Rows from block 4 of a small audio embedding model, named by matrix and row number. Rows with one number belong to one neuron. Each number is 50 + 10 x the weight over its row's rms, rounded and kept within 0 to 99. All counts start at 0.
After each neuron's rows are labels from the 100 clips, of 14976, where the neuron reaches its highest value: "top examples" is what is common among them. Only what is clearly more common there than usual is listed. The data: short read English sentences (LibriTTS-R). In brackets: how many of the 100.
# fc1: second MLP up (model.blocks.4.mlp.fc1.weight, 768x256), inputs 0-127
# fc2: second MLP down (model.blocks.4.mlp.fc2.weight, 256x768, transposed), outputs 0-127

fc1.452:46 51 44 48 72 38 44 50 46 35 42 54 38 54 60 45 45 48 42 40 53 51 50 42 48 64 43 46 75 54 58 60 49 51 46 29 46 43 43 61 49 51 60 47 65 43 35 45 64 53 70 50 53 36 55 32 50 52 43 60 42 53 65 56 71 59 41 54 45 45 31 43 55 48 31 64 43 41 43 46 51 52 48 45 50 49 49 32 54 39 44 65 54 41 59 43 56 62 58 50 55 44 46 49 64 60 49 49 41 71 49 40 31 55 46 57 55 52 38 49 53 33 30 59 69 47 51 56
fc2.452:45 48 65 39 32 60 43 35 39 56 63 50 51 49 35 38 48 38 60 61 57 62 55 52 51 55 49 55 38 36 53 45 38 38 31 58 61 47 57 39 44 63 55 28 49 52 50 53 49 50 37 43 35 61 40 51 52 61 53 38 65 49 41 44 28 52 66 46 69 64 49 59 31 60 52 44 60 50 47 46 51 58 61 54 47 45 60 65 54 55 63 26 61 49 46 44 47 38 63 43 40 44 63 48 52 66 67 44 53 32 53 51 49 54 33 72 55 30 63 52 40 67 70 42 43 63 60 39
top examples: voice: male (97)

fc1.85:54 55 53 56 60 37 43 73 55 63 50 63 43 42 51 59 55 60 57 51 58 53 60 56 56 46 48 55 54 65 35 45 50 47 61 54 50 55 49 51 51 46 48 48 44 43 30 66 51 47 59 60 58 71 37 49 59 52 54 64 48 50 54 39 51 44 46 30 39 36 46 61 49 50 47 41 56 39 39 54 45 59 46 20 56 60 45 61 68 69 45 74 38 62 46 60 58 52 43 48 64 54 57 37 49 60 41 58 59 39 38 29 50 43 56 55 34 33 44 54 49 38 56 60 59 46 55 41
fc2.85:40 53 50 46 55 45 60 57 54 43 48 55 60 76 55 59 53 35 47 53 52 37 50 43 49 48 55 42 49 34 44 62 56 51 36 42 56 43 50 61 68 57 66 51 51 40 53 28 52 47 30 49 55 55 56 39 38 55 38 46 58 48 46 47 47 42 61 62 55 46 71 42 61 41 50 50 59 70 56 59 49 42 49 58 44 56 34 52 19 54 39 35 55 54 55 48 42 49 57 44 39 50 39 75 37 42 50 42 52 59 62 60 41 53 57 65 59 55 45 45 44 61 57 46 35 45 46 53
top examples: voice: male (97)

fc1.453:50 48 42 40 41 52 67 41 50 31 44 37 68 45 39 56 55 41 55 47 35 42 59 60 39 52 57 50 56 47 64 56 64 64 49 47 49 50 39 43 38 56 66 52 73 69 63 19 47 49 59 57 39 45 41 40 40 64 52 54 43 57 49 58 54 42 52 46 35 42 44 67 45 39 41 61 48 78 54 46 69 72 45 60 43 41 54 60 51 51 63 45 46 63 38 43 67 41 40 44 44 53 56 60 59 31 52 60 61 54 55 53 57 42 57 44 46 56 36 52 52 47 47 45 55 50 32 36
fc2.453:47 56 52 48 44 43 51 42 61 49 55 54 40 49 67 60 44 73 47 62 62 76 47 48 38 44 26 40 44 47 56 49 43 40 62 61 52 54 60 50 64 55 40 56 45 37 34 87 54 54 46 50 43 39 48 52 31 59 52 36 52 44 53 51 49 53 57 42 50 52 43 54 37 65 53 65 48 48 55 48 51 36 41 52 57 51 54 41 52 53 39 65 46 45 54 48 42 47 51 41 44 35 40 63 65 50 48 42 44 63 43 27 51 50 58 42 53 40 69 45 57 43 68 67 60 44 43 51
top examples: voice: male (74)

fc1.612:42 60 50 49 67 48 37 53 48 63 52 54 51 53 43 57 48 63 27 42 69 53 59 63 48 42 40 54 63 45 59 54 60 49 54 61 57 41 42 64 60 56 50 42 45 54 33 41 52 54 57 58 55 50 45 49 48 47 64 59 44 46 81 35 59 53 48 49 53 41 49 34 41 50 50 41 37 32 54 54 72 40 80 60 57 64 41 36 52 56 32 58 48 60 52 37 32 61 53 51 52 55 65 49 56 44 39 44 62 56 51 40 51 39 56 34 39 65 53 58 59 43 45 60 60 49 55 47
fc2.612:50 35 50 45 57 70 41 52 34 65 38 48 44 54 51 46 57 16 65 61 45 37 31 59 46 50 53 40 49 35 50 52 46 41 44 26 57 49 48 62 44 54 54 49 48 46 42 49 49 42 38 42 36 56 48 45 68 64 47 45 45 58 29 54 32 58 58 67 52 48 53 51 58 36 52 39 67 74 64 55 38 67 34 50 42 58 59 56 39 44 67 31 52 44 35 55 50 60 47 57 40 47 47 63 44 53 61 37 19 58 45 57 50 68 39 58 45 44 48 50 53 59 44 62 41 52 46 54
top examples: voice: female (83)

fc1.573:38 47 43 58 58 40 51 54 59 60 64 23 51 47 56 53 48 62 49 42 45 45 56 52 55 59 44 42 53 52 64 61 42 54 30 45 45 53 46 63 60 47 42 37 63 62 65 34 54 64 48 46 33 61 51 48 49 52 52 65 46 46 72 70 60 53 43 49 36 51 47 52 55 52 55 56 63 47 62 50 50 55 51 51 60 40 35 41 47 57 46 52 51 58 62 49 52 66 46 68 38 43 35 55 48 37 50 62 40 35 43 36 46 24 62 60 41 57 32 41 73 58 69 51 47 50 44 40
fc2.573:61 51 40 58 59 51 52 33 40 50 35 68 32 31 29 54 47 48 56 42 38 58 41 37 50 55 58 69 54 32 63 55 50 44 62 60 41 41 45 33 47 61 51 54 49 46 39 55 52 32 56 48 60 54 46 46 50 54 59 62 66 55 47 43 35 48 49 27 54 46 59 48 43 47 41 46 46 51 31 55 33 45 40 49 27 43 67 53 48 44 56 51 45 54 46 58 38 20 52 47 58 65 47 32 58 50 50 50 71 51 60 61 51 68 39 47 55 53 73 56 35 50 51 58 52 53 53 51
top examples: voice: female (100)

fc1.232:45 48 53 74 75 47 45 70 48 87 49 53 46 44 70 50 25 63 48 34 62 35 49 49 60 14 52 59 56 55 39 52 59 58 53 61 74 52 51 39 54 50 52 59 68 41 31 42 38 50 59 51 32 57 55 42 54 61 51 51 54 42 53 46 75 52 60 56 41 60 47 54 55 53 53 47 55 48 57 48 66 45 44 40 41 53 31 57 59 57 52 45 52 55 47 46 43 39 49 29 50 62 40 43 36 47 62 44 53 54 56 45 44 44 52 50 30 59 75 54 48 49 52 47 65 50 42 59
fc2.232:27 51 61 42 46 60 69 56 36 44 35 58 60 60 71 56 53 46 56 54 60 54 53 56 45 44 50 47 58 45 63 56 39 39 43 41 46 67 53 47 43 46 58 37 38 39 58 68 42 45 46 36 64 47 60 73 44 35 36 50 53 50 51 35 24 39 46 53 54 33 48 49 57 48 47 58 48 44 33 39 51 52 46 45 47 53 63 54 40 42 31 60 56 48 54 66 45 76 55 49 46 46 64 54 52 55 41 44 40 62 56 50 47 42 63 62 48 29 59 49 53 66 48 50 45 41 56 54
top examples: voice: female (97)

fc1.277:55 42 31 49 70 49 47 57 56 62 47 50 67 33 58 52 29 60 58 35 53 44 53 44 60 23 38 72 56 47 40 62 43 45 29 42 72 37 58 50 43 69 38 44 45 58 43 55 41 54 58 50 34 53 41 55 63 59 48 40 43 35 54 49 48 63 72 44 51 56 55 53 55 61 44 48 46 50 47 63 65 42 65 55 36 51 49 49 34 57 46 48 44 56 53 47 35 65 51 40 51 55 38 47 56 40 48 28 63 56 46 57 41 47 37 41 41 60 59 57 46 49 45 39 56 43 71 62
fc2.277:53 53 65 51 44 61 60 35 53 44 47 55 41 56 41 52 63 29 48 52 43 53 54 70 46 56 68 40 54 48 72 40 55 61 53 53 59 53 50 32 45 50 40 39 58 41 39 50 45 42 54 32 69 54 52 47 39 48 55 71 60 70 55 45 30 44 63 58 56 56 37 50 47 55 43 38 46 45 48 47 41 50 55 38 63 49 66 68 58 48 54 53 51 52 36 49 46 41 59 63 55 46 65 53 60 59 49 52 52 45 47 61 54 42 41 48 19 46 44 55 53 51 67 61 46 34 30 58
top examples: voice: female (83)

fc1.386:51 50 37 33 48 71 42 75 56 52 60 51 47 50 35 56 55 52 50 49 55 43 46 50 54 47 48 50 35 62 42 74 59 56 62 50 46 52 39 58 71 52 49 38 54 66 58 57 43 54 41 57 48 67 64 38 57 63 55 47 49 61 62 54 53 36 44 54 47 48 64 45 45 59 49 43 50 45 68 51 47 54 71 59 52 62 51 49 51 39 65 53 30 37 51 43 49 51 40 58 61 63 42 41 42 49 49 61 44 35 59 42 53 32 51 48 21 75 23 53 54 52 41 51 49 50 56 48
fc2.386:38 54 69 52 51 40 68 47 43 59 37 48 55 55 66 39 44 59 45 52 38 60 58 39 28 47 21 55 58 40 59 44 39 44 33 49 56 60 65 31 35 45 58 69 41 43 46 58 36 52 53 54 45 53 43 60 66 46 53 56 48 33 39 51 43 54 37 28 58 53 37 64 58 49 42 58 49 42 31 57 51 42 36 51 43 47 49 45 61 45 39 55 49 48 46 65 54 38 35 42 47 50 49 61 59 43 28 56 56 54 38 50 50 50 63 48 63 33 54 53 43 32 62 57 48 46 52 62
top examples: voice: male (98)

fc1.525:35 58 47 40 61 53 49 47 52 52 53 46 48 44 49 67 56 53 46 44 51 41 66 50 45 67 61 55 58 62 51 61 59 56 50 45 69 49 56 56 44 46 66 39 58 40 41 35 46 47 41 49 55 41 21 43 37 53 53 43 52 44 65 63 60 53 61 55 51 52 42 41 42 46 45 57 54 51 55 47 57 62 58 61 70 52 35 66 61 51 43 39 56 56 29 52 51 57 47 47 44 43 44 58 56 49 61 41 52 60 44 60 46 42 45 49 57 48 52 54 49 40 50 62 50 54 53 31
fc2.525:60 40 49 55 48 47 62 48 57 58 41 62 48 41 66 49 53 40 50 64 54 57 50 40 49 46 31 36 36 39 48 34 60 41 51 72 64 46 58 36 60 42 41 58 47 56 32 66 60 50 53 56 46 55 59 70 54 57 41 76 41 32 48 45 48 65 54 55 44 59 36 57 52 55 49 58 52 54 52 55 45 25 60 43 33 34 69 44 41 46 49 37 49 43 56 36 45 43 55 36 57 51 53 51 41 50 45 60 60 44 41 46 47 61 53 55 58 48 57 43 50 57 50 51 63 57 51 61
top examples: voice: male (75)

fc1.311:40 64 57 33 51 40 50 33 67 50 56 46 63 51 44 60 41 56 51 42 30 49 48 60 62 61 58 41 68 47 44 66 49 55 45 69 43 52 43 59 42 70 48 49 46 48 42 51 45 47 51 58 64 28 40 52 32 28 55 41 46 55 54 42 47 51 41 50 63 47 57 55 53 49 52 51 77 89 55 53 55 52 49 67 50 59 51 59 61 63 37 49 44 51 33 50 35 59 32 43 39 47 70 60 49 47 45 38 51 45 62 66 45 46 43 41 67 44 48 56 40 48 35 42 61 54 57 47
fc2.311:60 30 35 70 35 59 45 64 34 41 67 41 50 50 57 48 53 40 36 68 64 37 36 34 58 53 64 71 43 67 38 44 41 54 57 46 55 52 44 40 54 41 65 44 59 52 51 34 62 56 41 36 45 40 40 49 55 57 37 69 57 56 62 57 49 45 52 57 45 59 47 51 30 55 46 59 56 33 65 41 58 43 41 38 72 42 66 50 33 47 56 55 40 79 47 46 49 39 63 46 57 63 58 47 41 49 53 56 39 37 48 43 46 60 50 58 50 62 46 61 56 54 46 55 52 58 59 40
top examples: voice: male (97)

fc1.123:43 59 54 50 64 56 50 43 59 62 41 46 35 44 69 62 42 60 43 36 42 41 52 64 75 52 44 61 69 58 38 56 46 52 44 46 50 26 51 60 43 61 68 44 57 57 44 46 52 38 58 23 66 44 34 43 66 42 36 43 53 49 51 43 42 54 54 55 62 49 54 49 49 56 51 44 48 73 39 72 39 53 28 62 33 59 59 44 50 56 36 62 46 59 48 47 51 70 41 53 52 31 47 55 40 48 53 39 39 62 63 50 54 52 38 48 37 39 48 62 45 49 45 60 66 40 54 41
fc2.123:56 47 64 63 27 64 61 49 47 43 61 53 64 55 47 38 48 41 42 48 60 45 70 47 41 59 68 43 38 49 48 49 64 46 60 45 47 55 43 53 53 53 48 54 48 56 43 32 61 57 38 58 56 56 51 51 54 66 44 69 58 54 68 51 49 40 62 45 40 66 54 46 54 44 38 61 70 44 60 43 47 40 59 71 56 52 52 65 48 39 65 34 48 58 35 60 50 41 63 64 32 65 56 46 54 64 58 54 52 38 60 57 60 46 43 53 45 45 46 43 38 42 82 56 33 54 65 41
top examples: voice: female (85)

fc1.709:64 46 44 38 61 46 57 50 45 69 48 52 56 36 58 61 34 54 64 44 49 55 48 56 67 25 45 62 61 56 50 47 40 63 37 64 53 35 45 59 45 62 49 34 40 48 43 33 50 48 69 53 48 70 50 60 57 55 59 51 55 44 39 43 50 47 49 45 74 47 51 57 62 54 47 48 37 50 40 61 41 55 42 40 40 46 50 48 44 59 45 52 49 65 50 45 28 46 57 48 50 53 49 27 49 60 51 57 48 60 52 49 35 31 47 53 62 57 61 53 39 59 33 49 44 44 60 58
fc2.709:57 50 52 58 48 59 54 44 49 48 49 55 46 65 66 50 69 42 35 46 46 42 53 40 58 54 48 42 41 47 52 67 65 36 54 37 58 64 60 42 61 41 59 55 59 59 57 61 40 42 35 45 52 48 52 44 34 46 51 56 60 45 65 43 61 48 47 62 33 46 63 51 47 39 44 49 52 46 61 41 43 62 70 51 52 39 67 40 54 27 51 47 39 29 54 47 54 51 35 44 53 43 43 45 52 38 49 54 53 43 67 38 56 43 49 47 41 43 30 55 58 48 59 67 55 38 45 63
top examples: voice: male (96)

fc1.180:53 55 44 59 52 60 58 39 44 38 55 45 53 44 47 55 59 50 46 40 37 44 45 52 53 63 52 45 45 47 45 58 61 48 67 55 57 64 45 72 64 53 60 47 66 45 58 36 53 47 36 60 40 55 43 29 41 45 41 46 50 35 56 47 53 52 42 45 45 54 52 32 48 46 41 37 57 57 61 36 67 53 62 56 42 54 34 69 48 47 58 43 37 53 42 60 53 38 41 53 52 57 55 34 39 46 51 37 43 59 46 62 55 57 33 53 38 46 55 63 44 54 57 41 65 39 48 59
fc2.180:44 45 34 41 50 44 56 53 57 37 36 43 46 47 58 62 49 35 51 55 60 28 64 57 64 38 53 59 50 50 67 39 47 44 38 50 56 36 55 27 45 43 47 46 47 47 43 57 54 63 57 45 42 46 59 56 53 44 40 44 42 53 40 29 56 54 56 69 56 54 39 52 35 41 49 63 51 50 61 52 45 44 48 29 54 40 44 32 67 61 35 53 60 32 60 56 52 53 54 57 53 34 34 65 69 40 32 47 78 34 46 30 43 44 56 49 58 34 48 47 53 68 64 43 53 51 52 61
top examples: voice: male (85)

fc1.582:51 45 47 42 67 45 56 63 53 69 43 40 51 48 56 36 41 63 36 55 55 43 46 64 49 23 44 66 43 48 49 57 51 56 47 35 60 41 46 47 55 59 42 56 50 61 41 44 45 59 57 67 32 45 44 52 56 71 54 47 42 45 57 49 44 45 66 53 46 65 58 42 51 58 66 60 52 44 32 57 54 44 55 55 46 50 48 49 50 53 44 48 48 50 51 61 35 57 43 37 59 56 26 61 48 49 46 48 44 48 32 46 45 49 52 45 34 72 69 62 49 55 66 47 57 51 65 58
fc2.582:55 50 47 47 52 55 46 42 52 40 34 68 52 56 57 57 64 37 44 53 39 45 40 64 49 53 53 43 65 54 67 43 56 45 52 55 43 43 65 40 39 48 34 39 49 38 49 56 45 45 72 36 60 53 45 51 47 40 47 58 66 56 44 25 38 56 52 38 44 46 44 37 38 50 53 49 54 56 46 63 41 69 24 36 52 43 48 60 50 46 50 35 40 59 36 56 56 33 55 65 69 42 63 45 65 54 42 64 57 37 58 54 51 44 53 51 27 45 60 47 44 55 40 52 74 38 32 35
top examples: voice: female (82)

fc1.202:48 48 44 34 55 30 56 53 53 47 67 55 55 43 40 55 58 50 45 65 48 52 47 69 55 45 43 47 75 56 64 60 47 60 36 49 47 52 45 54 72 60 36 44 47 46 57 31 52 52 46 31 61 48 40 49 50 54 51 42 72 58 44 36 45 46 47 41 65 42 53 60 54 42 56 62 54 57 48 54 54 78 43 46 58 43 49 42 55 50 39 48 50 57 45 49 55 59 52 51 52 38 48 60 46 60 51 61 53 54 68 59 53 31 62 50 39 34 50 45 45 64 58 32 45 42 55 35
fc2.202:60 65 48 56 46 50 37 38 57 58 41 55 47 57 60 40 45 28 39 39 43 42 38 48 33 45 52 51 35 49 49 56 58 41 54 60 35 50 51 52 54 51 72 54 59 49 44 67 60 43 69 46 58 49 64 56 58 44 56 69 34 54 75 60 48 66 47 54 41 71 51 47 44 37 43 47 35 65 51 59 45 29 38 52 52 67 53 56 40 44 53 66 62 54 47 46 43 39 43 51 59 70 44 40 45 36 56 34 58 40 47 58 48 64 36 40 45 78 57 47 58 45 32 62 72 55 54 63
top examples: voice: female (83)

fc1.158:59 68 49 43 45 45 55 35 67 49 47 41 52 38 77 63 42 52 47 54 66 45 48 51 72 46 44 35 65 67 39 45 48 58 41 44 43 31 54 48 52 62 42 56 54 54 37 40 55 48 60 61 69 51 41 54 56 57 38 51 37 51 69 71 46 44 32 72 51 51 68 61 53 44 60 49 44 40 44 52 50 33 47 51 58 47 65 45 57 54 41 51 43 55 52 48 43 46 48 63 50 60 42 53 47 50 49 56 44 51 43 56 46 21 45 51 61 64 36 64 43 39 41 58 62 57 32 42
fc2.158:52 42 42 53 46 73 41 44 45 45 69 65 50 58 18 45 65 46 49 59 47 35 61 51 52 65 61 57 47 47 66 56 49 45 58 51 56 63 43 51 41 61 42 31 49 50 60 64 54 44 38 42 35 47 50 32 53 46 68 53 46 57 36 34 53 51 55 34 61 35 27 24 42 52 49 49 60 71 32 55 52 49 57 47 45 56 64 65 55 56 46 56 56 53 42 46 64 49 73 41 42 44 64 53 30 52 53 58 56 40 60 54 60 63 44 51 51 53 41 58 54 48 54 51 41 46 54 32
top examples: voice: male (82)

fc1.400:66 47 35 44 37 56 38 68 62 62 51 54 56 61 52 33 41 47 45 51 44 56 57 36 43 38 30 49 49 40 37 47 58 55 40 54 44 49 46 32 63 67 44 37 57 55 49 54 56 57 48 54 52 26 44 42 64 56 56 59 51 46 61 44 66 69 55 53 41 61 60 35 50 44 71 29 51 58 63 73 72 37 45 58 40 37 51 47 50 41 46 40 46 59 59 50 51 44 50 48 53 59 53 63 49 56 49 52 34 44 49 37 60 49 52 40 46 61 56 54 58 51 59 48 64 35 63 35
fc2.400:47 42 48 60 58 56 57 32 48 68 67 51 59 42 50 44 59 54 59 68 55 42 43 49 54 48 68 49 60 64 70 41 49 43 55 47 49 56 40 55 32 37 56 50 46 52 39 36 50 42 50 50 34 69 64 53 51 63 41 53 52 50 38 56 33 45 57 30 45 40 36 48 59 45 45 58 41 39 36 59 33 47 61 45 54 49 51 64 36 55 62 35 64 54 53 53 27 44 61 53 53 48 45 33 36 33 47 65 49 42 49 57 54 60 66 48 34 58 68 58 42 59 41 34 40 68 57 35
top examples: voice: female (87)

fc1.24:30 53 41 43 54 69 35 46 53 56 45 51 29 57 61 34 43 46 51 54 55 49 52 57 46 46 50 39 38 64 39 63 62 49 43 53 39 43 52 56 46 39 63 45 39 62 40 71 54 53 38 64 53 46 59 54 56 45 45 46 44 54 46 55 51 48 66 55 61 56 47 41 52 38 51 49 50 47 59 49 48 63 60 45 49 56 56 57 63 54 47 57 47 53 58 46 39 48 53 60 52 45 43 59 34 45 45 51 44 47 59 41 42 49 43 36 06 60 51 66 52 60 62 55 54 43 70 49
fc2.24:48 38 53 43 58 43 54 53 50 56 56 58 73 55 54 53 43 45 48 62 45 46 62 36 46 53 49 62 46 53 51 42 56 50 42 39 65 44 64 54 43 42 37 57 38 56 46 27 38 47 53 41 44 39 40 45 43 48 56 61 73 41 41 42 57 39 46 56 36 46 51 54 37 33 49 50 74 56 45 47 57 48 44 65 37 58 40 61 27 51 55 36 52 58 42 61 53 61 54 45 66 55 63 54 58 49 44 49 60 48 49 61 48 50 55 73 58 39 59 54 40 49 49 41 35 36 61 34
top examples: voice: female (90)

fc1.676:54 56 50 31 54 54 28 35 56 72 51 65 45 51 49 65 37 50 49 53 53 42 42 52 55 62 54 49 56 39 49 54 45 46 45 67 49 37 52 67 48 47 74 41 31 57 44 60 44 48 51 60 62 50 46 56 49 42 38 45 62 60 44 51 58 63 42 53 67 51 40 39 52 49 41 42 50 56 22 61 51 50 50 42 31 58 59 47 54 64 56 54 58 64 48 53 68 52 37 52 54 42 52 48 56 38 52 60 60 59 58 71 42 48 50 53 43 49 67 52 60 59 45 34 54 65 63 52
fc2.676:59 53 61 59 50 54 63 52 57 25 49 28 53 57 62 33 53 50 37 50 41 58 54 25 44 49 34 60 37 51 44 48 58 50 33 47 52 54 46 32 56 71 49 62 61 43 56 61 60 49 41 44 52 51 66 57 34 51 32 48 52 48 66 51 56 53 59 57 49 51 43 70 48 61 54 65 47 52 57 52 38 44 52 60 75 33 36 47 50 42 63 38 38 33 53 40 61 53 57 64 59 71 44 60 50 50 34 53 42 45 53 49 46 45 44 63 49 59 50 46 44 46 56 64 45 52 64 36
top examples: voice: male (90)

fc1.637:43 54 55 48 51 45 40 39 46 65 53 57 41 57 62 49 49 41 47 47 36 52 50 49 58 68 56 48 65 62 40 50 33 76 42 63 60 43 63 45 44 58 58 46 72 51 36 54 55 47 53 38 59 59 53 44 54 52 48 57 59 64 38 51 47 61 30 55 49 47 46 47 45 45 53 50 48 57 49 42 58 66 33 42 49 56 66 39 52 49 51 72 53 58 57 50 57 64 42 65 54 43 62 54 43 50 61 53 49 48 64 35 32 49 42 79 30 45 43 38 54 42 54 53 62 67 46 52
fc2.637:42 36 55 71 55 45 57 57 33 46 60 64 57 57 43 33 56 53 50 42 50 46 33 47 43 62 44 54 40 47 48 41 43 34 47 35 49 64 32 57 47 59 70 58 49 41 71 52 68 57 57 55 38 46 67 60 53 64 45 42 49 49 63 47 44 49 58 54 62 61 48 54 42 69 38 46 48 50 45 59 26 40 46 51 51 48 37 52 35 32 56 36 47 56 41 42 44 49 61 53 42 54 45 27 50 40 30 32 39 46 57 57 47 61 43 51 60 46 50 50 59 46 35 46 45 56 68 50
top examples: voice: male (80)

fc1.15:45 56 54 35 53 41 57 67 42 29 54 52 45 46 65 72 59 52 56 50 44 52 54 53 69 74 47 58 44 55 51 57 42 35 53 38 54 74 52 58 36 41 62 47 47 49 47 34 37 59 42 31 47 46 32 50 38 49 43 54 52 53 44 74 63 66 50 47 46 41 46 59 45 53 42 55 64 75 59 34 35 59 40 52 55 48 43 53 51 56 47 49 73 58 28 59 65 61 38 51 57 57 49 52 41 26 41 41 48 39 47 56 56 26 50 55 44 43 49 49 45 61 52 48 54 58 50 30
fc2.15:69 52 42 53 46 54 37 49 40 60 54 37 49 51 50 48 45 52 41 56 37 62 41 50 33 42 43 53 58 47 43 50 46 37 52 57 43 48 25 35 68 68 50 51 71 46 56 52 62 62 76 57 51 49 53 66 53 46 67 61 47 49 51 43 51 40 52 57 75 67 69 46 44 71 53 52 50 38 37 71 58 31 49 56 70 54 52 45 40 38 43 40 45 48 54 36 34 29 51 44 30 41 56 60 57 64 51 31 40 50 59 45 41 49 39 49 51 56 45 56 58 39 48 70 38 59 68 55
top examples: voice: male (84)

fc1.424:50 55 42 64 57 54 51 55 45 58 50 57 36 49 63 60 48 51 50 56 69 58 52 53 61 50 58 37 50 59 47 58 45 54 43 37 36 39 61 49 62 66 53 33 46 59 54 39 42 58 44 41 49 29 45 66 51 45 40 43 51 39 60 45 65 61 55 33 46 35 63 21 30 58 81 59 59 50 64 54 55 42 54 50 49 48 47 45 55 61 35 51 40 60 53 70 75 54 36 65 58 51 69 67 47 44 39 54 40 55 49 49 51 48 50 51 32 53 49 59 51 49 65 50 68 42 52 41
fc2.424:52 53 62 43 44 63 52 41 37 68 54 43 78 27 53 41 39 29 52 37 52 50 67 50 42 56 36 58 41 55 46 40 37 43 50 64 55 61 55 56 51 51 50 60 58 60 53 44 67 55 39 38 38 54 61 32 61 68 35 52 61 54 28 60 46 42 52 46 65 42 51 57 65 43 42 27 55 66 52 47 53 55 44 34 53 62 48 67 35 45 53 38 61 53 53 40 33 52 51 61 52 43 59 51 53 56 47 57 40 33 49 53 53 34 57 67 45 38 45 67 31 40 54 38 29 43 52 50
top examples: voice: female (84)

fc1.93:54 47 41 48 64 45 59 50 45 65 51 46 41 38 62 55 50 53 29 51 32 49 56 54 54 45 34 66 50 45 45 58 40 47 40 29 55 47 59 52 56 51 33 45 39 65 52 36 54 48 53 64 58 41 43 50 54 51 55 42 48 62 49 57 41 62 70 55 64 54 50 63 50 47 57 62 46 48 36 54 47 44 54 56 57 28 53 58 54 55 50 41 39 46 52 47 44 48 50 39 51 39 26 75 50 45 64 58 50 51 43 53 51 45 57 50 43 57 59 55 42 65 52 42 59 52 73 61
fc2.93:48 45 53 51 47 44 58 43 50 43 40 54 47 51 60 57 63 62 31 54 56 33 44 65 52 59 61 43 45 60 75 36 47 62 48 53 38 48 57 43 47 32 51 48 54 40 35 45 40 41 56 53 68 53 50 48 53 54 48 68 55 53 54 22 48 51 51 31 34 47 37 32 48 56 61 57 52 41 51 56 47 49 27 38 52 39 52 52 50 46 51 60 58 58 42 69 64 45 57 55 62 51 54 38 53 51 43 70 52 35 69 55 51 58 60 55 24 40 68 48 55 39 50 59 69 53 36 28
top examples: voice: female (85)

fc1.417:52 44 41 49 74 55 46 42 42 61 54 68 62 42 62 64 36 45 45 56 46 48 51 62 57 72 43 40 74 39 42 53 46 40 42 62 62 50 43 52 53 57 42 54 42 57 33 53 50 50 46 51 67 43 47 62 41 54 55 43 68 56 52 47 43 72 62 51 54 56 55 57 49 56 72 25 55 62 37 46 70 55 58 65 46 50 52 40 51 47 47 35 42 50 42 34 28 57 43 43 49 41 52 54 59 35 46 54 50 56 71 59 60 51 45 44 59 41 41 50 50 53 35 47 62 41 44 48
fc2.417:56 52 44 55 30 58 37 52 43 41 45 42 54 50 47 42 60 49 48 46 58 45 43 50 35 42 53 66 38 35 51 48 62 52 60 50 36 40 35 37 33 44 75 44 57 55 54 42 47 64 43 35 50 49 59 49 36 52 57 61 27 49 44 53 54 43 47 69 43 43 53 54 31 38 37 62 51 55 65 55 41 44 47 56 80 62 37 58 46 62 52 59 51 58 35 60 53 44 56 58 36 63 66 48 45 65 58 36 30 47 49 57 39 62 49 51 41 65 34 58 42 52 53 53 40 57 55 60
top examples: voice: male (91)

fc1.706:32 37 55 60 50 51 33 35 58 50 49 50 49 62 57 29 54 38 56 60 34 48 60 50 28 39 47 58 54 55 66 49 61 56 45 62 53 45 48 51 41 40 53 45 49 51 45 44 43 39 44 26 45 60 50 58 45 54 48 67 50 65 33 51 63 48 51 49 70 42 47 76 52 34 43 55 48 31 53 61 56 50 46 25 62 62 54 61 47 53 38 48 52 39 48 39 66 49 53 36 44 54 39 64 34 53 64 44 37 45 48 44 47 65 51 55 25 49 35 56 40 46 42 66 40 34 37 56
fc2.706:53 63 33 29 57 60 49 61 52 59 59 63 46 50 51 45 37 56 48 49 59 49 56 45 48 49 53 64 51 49 31 63 27 35 50 36 53 65 44 56 60 45 60 63 36 34 66 43 48 45 43 54 54 31 30 43 55 43 45 32 53 41 37 57 42 50 49 73 40 69 64 44 44 43 62 52 58 29 49 31 45 36 57 53 43 48 61 52 48 44 47 43 48 52 39 48 50 49 53 42 56 41 51 50 42 67 53 47 48 49 46 39 30 46 38 47 53 37 63 44 63 42 56 37 30 57 68 53
top examples: voice: female (85)